{"model": "image captioner", "dataset": "photos with spoken descriptions (Open Images, Localized Narratives)", "train_examples": 50862, "image_size": 64, "crop_scale_min": 1, "horizontal_flip": true, "translate": 0.12, "cutout": 0.25, "tokenizer": "word", "vocab_size": 4585, "encoder_arch": "vit", "encoder_norm": "layernorm", "encoder_norm_position": "pre", "encoder_activation": "silu", "encoder_head_dim": 64, "encoder_fused_qkv": true, "encoder_bias": "all", "encoder_qk_norm": false, "encoder_parallel_block": false, "encoder_inner_norm": false, "encoder_moe": "expert_choice", "encoder_drop_path": 0.1, "encoder_num_experts": 4, "encoder_moe_every": 1, "encoder_expert_mlp_ratio": 0.5, "encoder_experts_per_token": 1, "encoder_shared_expert": true, "encoder_patch_size": [4, 4], "encoder_conv_stem": true, "encoder_layers": 6, "encoder_width": 128, "encoder_positions": "rope", "fusion": "cross_attention", "label_smoothing": 0.1, "decoder_width": 320, "decoder_layers": 6, "decoder_norm": "rmsnorm", "decoder_norm_position": "pre", "decoder_activation": "gelu", "decoder_mlp_ratio": 3, "decoder_head_dim": 32, "decoder_fused_qkv": true, "decoder_bias": "none", "decoder_qk_norm": false, "decoder_parallel_block": false, "decoder_inner_norm": false, "decoder_drop_path": 0.05, "decoder_positions": "sincos", "decoder_cross_attention_every": 1, "decoder_tie_embeddings": false, "residual_init": "scaled_by_depth", "optimizer": "soap", "beta2": 0.99, "lr": 0.0026, "beta1": 0.95, "shampoo_beta": 0.99, "eps": 1e-08, "precondition_frequency": 20, "max_precond_dim": 512, "one_sided": false, "adamw_lr_other_params": 0.0011, "steps": 8400, "batch_size": 128, "epochs": 21.1, "lr_schedule": "wsd", "decay_fraction": 0.2, "final_lr_fraction": 0, "warmup_steps": 1680, "weight_decay": 0.07, "adamw_weight_decay_other_params": 0.05}
Rows from block 3 of the image encoder of a small image captioner, named by matrix and row number. Rows with one number within an expert belong to one neuron, the router's apart. Each number is 50 + 10 x the weight over its row's rms, rounded and kept within 0 to 99. All counts start at 0.
Before each expert's rows are labels from the 100 images, of 14976, where the router gives the expert most weight on average: "patch colour" is the nearest of a few named colours to the mean colour under the peak. Only what is clearly more common there than usual is listed. The data: photos with spoken descriptions (Open Images, Localized Narratives).
# router: router (encoder.blocks.3.mlp.router.weight, 4x128, trained with AdamW), inputs 0-127
# up: expert up (encoder.blocks.3.mlp.up, 4x64x128), inputs 0-127
# down: expert down (encoder.blocks.3.mlp.down, 4x128x64, transposed), outputs 0-127

# expert 0
patch colour: black
router.0:27 47 51 69 54 63 35 39 49 68 44 57 62 41 37 59 69 41 56 39 63 73 60 58 52 34 46 40 48 29 43 46 49 39 47 52 49 36 59 56 56 46 52 50 64 53 40 60 48 64 52 51 42 50 61 66 39 47 56 56 51 41 32 61 52 37 40 50 37 55 60 32 60 54 44 33 57 44 53 67 52 68 44 49 51 50 48 41 66 52 53 64 47 49 44 41 55 41 33 44 59 33 49 36 47 65 48 42 57 49 31 52 62 51 43 51 44 42 46 57 33 45 47 61 40 41 41 68
up.14:51 54 48 61 49 60 49 40 55 44 58 35 16 49 39 56 34 30 46 47 55 64 56 41 43 36 49 47 40 45 54 48 39 60 43 56 55 65 51 47 55 49 66 57 40 57 46 67 64 55 40 55 44 35 35 45 33 39 50 43 28 48 55 68 55 53 49 42 53 57 41 45 51 48 60 62 46 63 66 48 49 49 44 59 55 61 50 63 42 46 48 73 41 42 53 40 51 29 43 30 48 29 39 68 54 50 40 53 53 51 73 41 51 53 38 55 52 57 43 52 42 63 29 50 60 44 54 53
down.14:53 42 50 33 50 53 46 27 56 46 40 48 60 70 45 47 44 53 57 59 41 63 49 58 51 43 55 41 61 48 64 62 48 57 56 38 38 36 54 40 35 45 48 50 28 42 49 63 63 36 43 45 57 48 58 48 73 59 52 60 45 45 42 33 74 43 48 62 51 72 53 47 28 46 71 51 44 40 40 54 51 52 52 48 50 40 59 39 30 69 42 62 49 55 51 63 38 63 57 44 50 45 36 58 49 43 58 40 62 61 40 62 53 56 42 51 49 65 28 39 45 47 44 50 64 43 60 56
up.15:37 44 60 49 56 54 53 56 55 40 56 48 46 46 38 64 30 41 43 45 50 56 65 54 51 40 55 50 56 46 44 58 51 32 63 52 54 40 59 42 56 53 68 48 59 42 37 66 51 52 75 41 38 39 57 47 46 70 34 55 50 36 48 68 72 43 52 61 53 57 48 54 53 45 43 58 33 55 49 48 56 45 58 45 43 37 56 40 33 39 42 54 32 47 43 52 34 51 36 39 46 39 36 44 24 60 67 49 62 42 50 36 47 45 34 71 58 48 42 49 43 53 54 69 44 58 31 52
down.15:63 50 59 50 53 32 54 50 60 53 47 56 53 33 50 48 57 43 32 54 51 61 55 63 40 39 43 33 56 55 53 44 44 51 57 48 48 32 45 49 44 41 40 36 60 51 58 53 37 55 57 31 74 50 32 53 61 52 58 31 52 56 54 45 29 67 46 35 49 53 37 34 55 41 58 62 45 41 58 52 49 44 57 45 51 63 45 44 56 87 76 48 66 50 51 40 67 58 37 33 42 49 51 54 59 52 54 44 42 62 49 65 57 40 49 53 39 47 42 61 47 44 45 69 53 44 49 53
up.16:47 61 66 63 39 48 57 48 36 46 52 41 37 47 33 52 61 57 37 44 41 69 32 37 54 56 60 41 55 40 46 49 50 53 45 70 43 61 34 46 33 46 62 38 44 50 65 47 40 45 38 45 55 54 62 39 55 45 44 64 54 50 49 38 50 64 40 37 53 72 40 59 63 53 55 38 34 63 38 56 53 45 61 58 56 43 41 50 42 38 57 54 45 42 42 56 48 73 33 45 42 53 45 51 37 48 66 58 49 70 48 55 46 33 49 49 43 35 48 76 36 61 62 42 45 40 37 49
down.16:45 47 51 51 50 36 54 50 53 74 58 60 56 43 59 53 42 32 49 66 47 65 48 44 44 49 42 65 57 52 32 37 55 50 58 56 60 55 58 37 52 40 48 55 41 47 39 42 45 49 47 59 49 49 68 37 41 34 48 42 53 69 34 54 75 29 58 49 27 51 52 47 46 26 63 45 53 41 58 71 58 48 49 55 45 44 55 56 37 62 63 47 49 48 49 43 49 52 51 52 57 56 46 51 40 54 69 55 22 57 50 47 70 62 49 47 68 41 59 65 50 62 44 66 65 58 59 57
up.17:47 46 63 37 65 47 56 43 34 35 49 51 49 40 45 52 53 30 62 72 43 52 59 39 50 48 34 54 43 65 43 47 80 50 64 26 54 44 32 31 47 44 42 54 41 66 61 55 47 63 64 37 42 52 42 45 41 52 47 47 60 51 37 53 46 44 62 36 51 49 58 51 42 53 70 54 55 58 42 40 62 43 47 42 52 55 49 66 46 39 46 39 59 49 58 58 55 40 52 45 57 32 50 46 44 55 52 36 57 44 37 45 53 52 66 43 36 45 48 38 59 26 52 54 52 66 47 73
down.17:47 52 47 47 56 74 60 53 41 55 53 53 41 57 38 44 59 57 38 21 44 62 33 52 68 54 65 37 40 46 59 69 44 55 60 57 43 58 52 49 46 52 51 37 69 50 36 61 46 36 35 65 44 31 52 68 44 39 44 52 50 44 64 43 47 60 32 54 57 39 59 47 52 51 46 49 50 50 44 53 39 45 53 55 55 58 61 35 74 53 42 47 67 43 31 47 33 56 55 52 46 57 46 43 50 67 40 43 50 40 45 67 47 50 52 40 34 48 65 44 46 56 74 53 57 51 42 62
up.18:26 57 59 55 52 51 49 52 59 49 58 49 38 40 53 50 44 40 48 70 44 53 50 52 60 40 47 46 59 38 35 52 71 64 70 29 45 61 54 50 47 50 54 52 58 36 52 41 47 68 42 69 41 45 50 48 33 60 61 72 50 61 39 50 50 51 38 56 69 39 36 48 45 43 42 34 35 57 39 34 54 62 37 56 54 43 71 45 44 47 32 56 36 50 49 41 51 50 51 44 39 59 46 72 39 58 45 47 53 47 53 27 54 61 43 34 57 42 39 65 53 49 45 42 57 56 38 53
down.18:60 42 58 48 38 46 57 52 39 63 36 67 63 73 59 62 65 49 50 63 80 46 58 46 61 44 50 39 40 61 42 61 51 55 65 50 64 44 55 51 55 63 40 39 43 53 47 57 26 51 47 60 63 65 59 58 42 50 51 65 39 36 53 39 44 47 50 49 49 49 46 46 40 54 31 55 39 45 68 38 48 64 60 31 49 37 45 35 47 64 48 64 58 51 41 53 65 43 54 54 45 50 46 48 66 41 51 55 61 50 68 55 56 39 47 41 49 46 55 29 42 69 54 44 63 52 43 57

# expert 3
patch colour: brown
router.3:66 50 54 31 40 45 46 57 60 39 37 49 36 57 58 60 56 55 64 76 55 45 50 69 58 36 60 53 44 52 55 51 60 47 67 36 61 54 34 34 43 68 47 57 49 47 61 27 58 54 46 56 52 42 51 45 48 49 52 43 51 61 54 43 59 66 47 43 54 33 50 44 48 43 66 60 34 47 47 40 51 45 47 30 52 33 64 59 43 49 37 52 38 24 62 42 38 42 66 49 34 65 48 63 53 53 53 60 32 58 45 50 50 38 45 58 48 54 39 46 66 64 43 63 49 57 58 43
up.14:53 58 44 52 44 58 65 47 44 54 47 54 36 44 47 45 44 67 61 41 44 55 54 58 61 46 41 37 51 50 70 50 36 69 50 53 45 60 48 65 56 56 51 55 39 33 34 67 39 44 59 49 38 40 57 38 27 31 53 42 42 45 49 69 53 33 56 29 38 36 51 49 59 49 63 53 38 44 66 58 59 62 48 52 58 34 64 44 39 62 56 42 43 57 48 68 52 45 47 55 76 60 39 48 76 57 53 34 53 40 54 37 52 43 55 60 52 38 55 62 47 45 50 53 47 36 50 43
down.14:40 49 55 55 50 58 49 64 40 62 50 42 53 31 40 34 54 62 41 29 53 34 54 31 58 34 46 59 47 58 31 38 54 58 51 44 49 45 54 41 45 34 34 41 70 42 59 58 44 47 66 46 34 48 34 52 48 54 52 56 62 49 68 44 52 49 52 54 57 56 74 38 49 54 57 39 51 50 37 43 47 59 37 78 49 37 47 52 44 50 44 43 52 67 57 36 41 65 64 40 58 42 58 48 40 47 36 39 47 66 42 53 60 55 37 44 40 50 38 56 54 45 61 64 45 72 55 54
up.15:63 53 46 52 50 53 31 55 67 38 53 60 54 56 37 58 62 56 49 56 66 53 44 71 61 40 74 56 50 31 60 53 51 36 51 43 62 63 40 27 61 42 65 33 58 45 60 43 51 51 36 43 42 34 47 36 59 63 59 38 38 57 43 58 48 43 43 70 57 50 50 46 48 53 46 65 56 56 47 53 58 55 61 47 43 38 45 53 48 41 70 56 37 39 34 42 41 63 54 53 61 46 27 47 35 43 46 52 52 52 50 41 63 37 55 59 34 37 55 41 66 53 54 43 45 51 38 43
down.15:51 53 39 56 61 69 67 55 46 67 64 44 52 52 49 60 42 43 56 64 35 36 32 41 63 51 35 42 57 36 31 61 33 60 49 50 60 54 57 51 32 43 46 55 46 66 36 48 40 44 61 30 52 50 44 51 51 51 48 30 52 48 49 52 56 47 50 60 54 27 50 59 55 52 51 33 30 55 58 53 38 52 30 73 54 66 65 53 48 55 47 46 61 50 65 40 54 46 55 56 21 55 59 44 61 45 51 47 57 35 48 51 60 55 48 58 66 53 45 47 37 46 56 42 38 54 35 51
up.16:54 54 48 64 57 73 53 48 60 39 75 34 38 30 56 55 50 59 47 55 28 52 72 52 38 51 58 51 58 55 53 52 42 42 41 48 30 59 48 59 46 40 40 57 48 57 33 53 58 46 46 38 49 47 54 44 58 49 45 34 32 49 55 66 44 63 48 48 64 56 52 62 57 43 46 58 59 67 48 35 48 27 37 52 35 58 45 50 45 71 27 44 42 42 53 49 59 43 54 67 64 44 44 52 30 38 61 38 59 57 53 50 50 51 28 41 53 52 48 37 39 52 42 55 46 43 52 47
down.16:45 69 36 38 71 56 34 59 68 44 54 50 58 71 47 48 56 62 46 45 50 63 56 62 48 38 40 59 35 45 51 40 46 43 31 49 58 50 51 49 55 51 33 66 48 61 45 54 29 55 63 46 41 41 56 44 54 40 34 53 56 76 45 51 47 39 43 47 44 39 48 65 45 47 41 46 50 53 49 47 42 41 41 64 56 60 48 46 41 65 61 53 49 36 39 58 35 59 65 63 53 27 36 44 45 56 63 47 49 41 46 51 50 53 40 57 31 22 47 45 58 44 40 38 43 45 57 61
up.17:62 39 56 48 37 62 47 45 44 49 40 72 47 54 42 56 53 71 73 72 51 40 53 42 63 77 50 40 49 65 60 77 48 44 31 39 48 56 66 61 58 31 41 60 44 53 36 64 40 52 63 38 43 56 65 46 69 50 54 39 52 62 50 47 49 53 47 37 41 47 51 46 40 51 47 47 59 67 49 50 56 37 59 43 37 41 54 45 48 48 55 52 59 31 67 64 44 46 45 39 50 46 44 59 66 54 45 50 49 48 40 48 54 55 66 56 28 51 56 56 44 62 47 39 46 48 46 53
down.17:31 52 62 44 69 46 63 52 44 65 48 63 38 59 34 51 57 53 62 65 42 37 24 55 70 46 48 66 54 52 47 43 32 60 36 53 44 43 41 44 44 45 50 32 56 44 55 66 62 55 51 49 45 63 47 53 35 55 53 49 51 40 70 48 64 47 25 51 47 42 62 55 49 56 38 57 65 56 55 49 68 53 47 60 43 60 58 55 60 48 54 48 60 57 50 42 52 60 39 51 50 49 30 57 43 47 66 40 41 32 61 39 40 43 49 53 29 44 40 49 49 50 61 33 47 64 33 40
up.18:55 46 56 51 49 64 69 42 43 55 53 50 29 53 55 31 36 29 48 60 54 53 34 35 55 62 44 36 52 59 58 63 71 51 47 53 49 28 65 51 41 42 47 41 63 61 49 38 27 50 52 37 37 41 41 45 45 49 61 43 52 55 58 42 44 65 40 68 75 51 48 43 37 43 55 40 57 44 59 62 46 55 59 52 54 46 49 64 68 32 73 47 58 36 63 52 63 59 51 56 56 52 64 57 50 40 51 53 64 47 38 58 48 63 33 50 38 54 49 46 50 37 48 50 47 59 48 49
down.18:44 44 71 49 48 42 36 56 64 63 49 56 34 64 34 54 28 57 36 54 46 69 37 67 49 35 57 41 53 47 46 51 51 69 39 50 51 49 49 46 46 47 58 44 33 52 57 50 52 54 65 57 38 37 51 43 54 61 41 35 53 42 51 31 67 57 58 61 41 50 54 68 61 47 55 43 56 62 45 55 33 47 29 36 42 60 48 42 51 58 45 48 40 52 44 52 56 55 46 51 49 65 19 46 63 37 41 56 38 66 50 44 25 56 53 44 59 52 55 47 41 39 54 44 46 46 38 37

# expert 1
patch colour: pink
router.1:49 52 59 53 59 39 65 35 42 51 50 57 56 58 55 42 37 54 49 43 61 26 53 49 34 64 29 53 44 63 54 49 41 61 49 54 71 52 53 54 73 46 52 38 37 56 65 57 47 36 65 54 48 60 35 54 51 62 33 53 58 69 59 45 36 38 54 47 48 50 47 64 53 45 35 44 52 51 35 44 45 47 61 71 55 48 45 53 43 51 46 41 56 64 28 48 56 60 50 37 45 72 60 43 59 42 36 69 58 63 61 63 53 48 45 44 59 50 63 58 39 47 68 41 57 59 42 40
up.14:45 56 57 51 56 37 54 46 48 65 44 58 60 65 45 56 42 27 52 54 43 55 41 43 43 54 57 34 48 46 54 62 48 34 37 44 29 52 58 66 56 64 60 57 55 58 40 37 37 55 66 48 43 35 52 32 43 48 36 41 37 51 44 60 31 55 49 50 66 56 62 60 46 36 50 55 64 41 63 50 41 48 33 46 30 39 56 58 49 62 57 37 37 46 69 68 48 52 60 70 58 54 47 51 52 50 65 50 48 59 67 50 49 67 53 56 50 62 43 43 50 52 46 60 27 46 43 31
down.14:43 60 47 57 48 58 38 57 62 49 65 60 47 40 48 66 54 61 30 62 31 56 73 54 54 54 59 44 48 48 48 58 70 59 48 44 42 51 42 58 57 23 42 54 70 70 54 51 40 50 39 25 49 56 41 56 51 53 55 47 39 55 51 46 50 55 50 46 47 61 49 65 49 48 64 49 58 56 59 57 59 55 56 46 58 49 41 64 68 39 45 37 62 51 58 31 54 36 57 32 41 58 36 66 51 33 49 36 47 67 48 46 52 42 35 67 49 46 44 66 57 36 59 44 54 55 44 61
up.15:47 53 58 35 48 38 53 39 66 43 45 64 47 63 45 57 29 54 48 50 55 50 61 37 46 48 40 54 56 62 79 63 44 37 57 33 54 37 41 31 52 47 44 51 42 52 43 46 65 62 56 63 47 47 48 64 44 40 31 48 36 57 48 42 62 37 66 51 51 48 46 78 32 46 58 60 44 65 64 38 53 51 58 60 42 53 63 44 49 44 56 38 44 36 66 44 44 51 57 40 65 46 51 57 58 58 55 46 35 38 59 47 53 67 35 57 44 52 42 60 43 33 37 41 49 45 41 37
down.15:55 55 62 42 64 47 61 50 66 39 49 72 49 49 56 51 50 48 46 42 52 43 54 51 55 55 58 44 53 51 55 58 55 49 43 55 56 65 52 41 61 38 46 37 67 66 63 49 31 76 66 60 68 43 34 49 31 55 40 55 68 45 66 52 41 72 38 49 34 42 45 31 56 38 53 38 45 50 40 39 66 54 51 50 45 41 48 49 54 51 60 58 63 55 57 56 59 27 52 51 41 44 33 46 35 48 51 34 62 47 30 66 43 46 51 46 56 43 37 37 40 60 39 53 52 61 46 57
up.16:60 39 64 41 54 34 48 42 48 48 56 65 47 60 34 36 43 40 49 63 52 51 40 35 50 51 45 53 57 57 42 33 43 63 38 41 59 68 66 38 60 58 47 46 55 44 46 61 33 44 44 80 55 40 31 47 52 57 50 67 64 51 61 27 47 43 50 48 59 54 52 59 37 58 46 50 34 50 68 53 39 53 48 39 42 45 51 72 30 58 46 63 57 53 46 52 48 52 60 38 68 44 46 58 50 54 59 51 50 52 37 38 57 54 54 49 70 42 45 54 69 54 59 59 63 50 59 64
down.16:42 36 61 47 49 63 49 54 48 43 41 39 41 45 39 45 46 49 46 69 44 39 56 29 71 59 47 62 67 50 59 54 52 59 35 35 38 64 51 49 43 47 51 46 43 66 59 39 35 40 29 40 61 50 44 62 41 48 52 51 36 49 60 46 49 75 74 54 51 52 38 46 33 62 63 58 46 64 42 57 48 59 35 56 56 55 41 55 40 52 29 44 49 44 34 62 44 49 46 43 32 43 62 51 56 43 54 80 56 49 44 43 45 42 45 63 46 57 40 49 53 60 50 58 61 53 60 36
up.17:47 47 55 68 43 33 51 66 53 43 61 31 42 55 41 43 28 37 41 29 36 41 43 53 44 36 44 55 52 52 56 35 40 49 52 44 48 50 53 41 43 54 47 51 59 52 48 52 53 50 59 71 45 66 55 49 32 27 52 51 54 59 50 50 45 42 42 35 28 40 59 79 58 43 43 47 56 56 44 40 61 47 58 42 60 57 52 63 40 63 62 58 29 57 46 47 65 31 50 54 51 56 62 43 57 61 31 47 38 53 40 59 45 45 47 49 74 40 61 34 51 57 42 56 58 51 55 57
down.17:62 37 47 45 64 42 66 47 61 74 60 62 64 47 55 43 38 58 66 35 54 44 41 84 59 48 51 49 58 67 52 57 46 53 63 48 51 52 59 42 59 52 47 48 57 49 58 40 43 45 44 35 53 60 59 70 55 62 42 46 44 51 34 40 52 62 55 58 44 64 61 25 50 49 53 43 59 57 59 48 48 31 36 35 31 45 43 56 51 35 50 53 46 56 39 41 48 50 56 42 62 62 56 54 60 42 57 64 76 45 35 49 39 57 49 50 57 46 43 37 46 42 36 38 59 48 44 52
up.18:38 53 42 48 50 53 59 48 47 55 52 54 48 64 53 50 46 51 62 71 51 50 63 42 48 60 39 52 63 57 76 64 51 47 62 24 63 53 42 53 44 29 56 43 47 49 37 50 56 57 53 51 37 45 44 57 43 52 33 50 63 53 38 78 44 46 30 42 47 43 45 36 48 49 43 36 53 64 38 42 60 37 42 25 71 36 44 53 51 53 60 55 57 63 47 43 30 67 58 45 55 47 35 53 39 60 57 54 44 51 57 42 45 52 54 34 69 63 48 39 40 45 51 39 46 64 41 49
down.18:45 44 58 34 60 39 52 44 77 46 59 41 36 67 46 63 56 63 64 55 46 38 59 44 49 56 40 38 56 39 46 45 32 38 50 56 42 58 54 60 44 42 47 55 41 41 60 40 58 43 70 35 50 73 47 47 44 38 44 54 62 65 54 39 35 41 53 47 53 66 37 44 47 61 49 41 67 43 49 47 61 66 33 45 64 47 65 50 47 41 41 58 71 55 43 49 43 67 35 46 28 56 44 56 55 50 54 42 43 51 58 71 40 44 64 58 43 40 64 42 45 45 54 40 46 48 61 48

# expert 2
patch colour: pink
router.2:60 54 50 55 47 59 64 67 48 37 53 34 58 43 53 39 40 47 44 48 31 53 49 43 57 68 60 57 52 52 61 57 51 60 34 55 28 58 48 52 30 32 42 68 34 53 42 56 45 54 42 34 39 51 51 39 49 48 56 38 48 33 64 55 50 52 55 57 53 65 44 63 41 49 48 44 53 52 56 60 35 49 62 59 57 66 47 43 54 36 65 44 49 55 56 59 43 55 36 69 65 41 42 50 26 70 69 29 46 35 59 36 39 61 58 52 45 45 54 56 67 53 47 42 44 53 51 58
up.14:35 52 62 41 34 25 43 45 58 44 40 62 48 59 27 30 47 41 51 46 58 41 49 56 55 46 44 57 39 50 32 42 49 47 25 57 68 29 35 50 28 53 52 46 36 34 38 45 47 41 48 62 53 50 45 65 53 47 39 60 47 46 50 48 25 49 59 68 50 52 39 50 59 39 52 54 52 51 41 52 50 62 58 55 46 50 60 35 49 69 60 57 57 50 19 44 54 51 48 60 46 64 62 53 61 49 63 50 43 57 50 54 43 62 52 40 41 35 46 59 62 60 42 57 51 59 50 52
down.14:48 52 59 47 62 68 47 40 58 64 36 50 62 19 43 48 41 55 51 33 39 63 44 32 75 48 76 23 46 49 47 32 49 49 66 59 50 47 62 40 60 46 45 63 67 36 51 58 57 41 42 43 47 46 50 35 39 51 64 41 56 47 61 46 53 54 45 35 58 52 39 68 34 54 56 46 51 55 52 58 43 43 61 43 49 43 59 45 57 52 60 33 41 43 46 59 61 34 43 38 45 67 50 49 55 51 44 47 54 36 48 48 57 53 42 68 56 52 42 59 34 45 48 48 52 53 52 46
up.15:51 42 60 46 52 66 48 57 48 40 57 46 37 50 51 59 54 71 57 40 48 60 58 49 41 45 35 57 51 38 58 59 54 56 67 54 49 44 48 52 54 43 52 50 52 72 45 55 47 41 39 45 40 41 51 43 65 37 65 38 80 40 53 34 53 58 67 52 40 63 32 48 56 50 33 60 35 51 47 44 60 64 46 59 43 46 54 57 51 34 48 55 34 35 54 51 62 25 33 55 64 52 38 57 48 51 45 54 62 39 58 43 44 48 40 43 66 71 68 55 43 57 64 32 57 41 47 45
down.15:51 46 65 69 49 50 34 38 49 54 54 41 43 61 51 50 35 54 51 59 43 60 52 51 47 55 51 53 51 57 41 54 49 43 52 49 27 40 38 51 65 64 49 72 31 49 35 56 59 48 44 40 58 40 46 36 37 52 54 55 47 27 67 35 57 55 56 62 59 50 35 56 41 46 57 50 71 45 61 35 57 44 26 48 38 64 54 64 51 54 56 34 39 66 35 43 52 46 62 50 54 61 41 34 67 56 61 36 45 49 46 56 51 53 38 53 48 57 56 63 72 46 45 54 63 38 62 60
up.16:53 61 67 58 44 43 41 31 49 52 46 40 38 54 55 46 47 71 62 47 31 40 54 54 40 40 38 47 47 45 49 46 60 48 42 46 49 56 62 53 58 56 28 46 62 44 60 68 54 37 59 52 56 47 45 35 44 56 51 54 40 58 37 50 35 37 56 37 26 62 44 50 43 48 30 41 35 48 49 50 41 38 53 54 63 66 61 42 55 37 46 71 46 35 59 36 49 58 50 44 45 38 60 63 36 53 57 34 55 60 37 49 54 69 58 42 58 55 32 42 38 51 45 50 42 61 29 41
down.16:63 54 40 47 62 57 61 60 60 44 61 67 58 53 53 47 57 36 48 58 59 41 50 43 32 61 49 53 35 64 42 41 35 41 52 64 58 37 51 35 51 41 62 64 55 58 42 58 60 56 51 51 28 48 66 66 34 51 54 44 54 57 55 52 61 58 63 54 51 49 24 48 66 33 52 55 68 40 46 49 54 43 56 45 41 39 35 58 39 47 47 72 38 47 46 53 52 51 62 37 60 74 46 38 39 43 49 60 53 48 39 34 48 61 34 39 36 41 57 52 32 45 59 52 53 48 64 45
up.17:65 63 57 25 52 55 61 38 40 56 48 50 44 63 52 65 59 55 59 58 53 49 49 46 60 36 46 54 50 39 59 65 62 59 64 47 48 25 52 55 65 51 44 47 52 59 59 43 45 62 42 47 56 51 50 47 45 65 52 38 33 59 34 48 51 50 71 64 44 38 49 48 46 64 47 59 58 60 47 40 53 62 41 48 43 47 42 67 43 54 59 34 44 42 41 47 51 40 50 51 43 44 46 73 46 49 78 44 68 58 45 54 65 60 35 34 36 52 50 26 43 51 61 31 61 59 52 50
down.17:41 54 53 79 52 49 37 57 39 57 55 49 51 49 65 53 48 54 45 49 33 69 51 53 50 46 56 40 67 48 53 48 72 55 52 50 43 31 50 39 47 51 47 56 63 62 43 56 71 24 48 49 68 46 47 67 60 29 55 53 42 54 41 69 28 54 52 52 53 58 56 34 64 53 49 47 63 53 59 42 35 47 57 56 48 51 63 49 72 58 45 56 69 52 45 58 37 60 50 44 53 48 56 52 64 32 37 53 40 65 49 60 29 60 53 49 55 55 50 55 29 55 44 46 51 49 53 51
up.18:52 33 50 32 35 52 49 28 57 60 56 33 40 41 43 73 51 53 49 42 39 46 50 63 67 52 43 54 56 46 55 50 59 46 60 52 60 56 67 51 38 44 42 41 62 51 49 44 42 59 49 51 44 70 51 35 39 44 57 45 55 42 45 37 54 49 55 42 62 23 49 47 39 45 48 54 37 76 49 58 42 46 72 58 41 67 54 59 51 47 46 45 71 40 56 59 42 42 54 51 36 41 56 55 55 52 51 40 52 31 40 62 35 66 49 41 69 41 52 57 52 65 60 64 61 63 48 56
down.18:49 62 55 39 53 45 43 39 61 42 50 45 42 62 52 70 59 56 33 31 62 29 72 47 56 57 56 58 65 54 41 41 67 57 59 39 40 45 48 52 52 34 58 57 42 59 63 49 51 64 34 44 50 58 52 50 47 37 66 39 33 35 54 65 49 56 35 57 57 57 50 41 51 41 64 34 60 55 54 62 51 54 41 59 49 50 45 39 53 43 61 56 43 49 72 42 61 42 59 53 56 48 52 46 34 38 25 37 53 57 58 46 48 55 66 63 36 56 44 55 37 64 59 45 49 41 40 69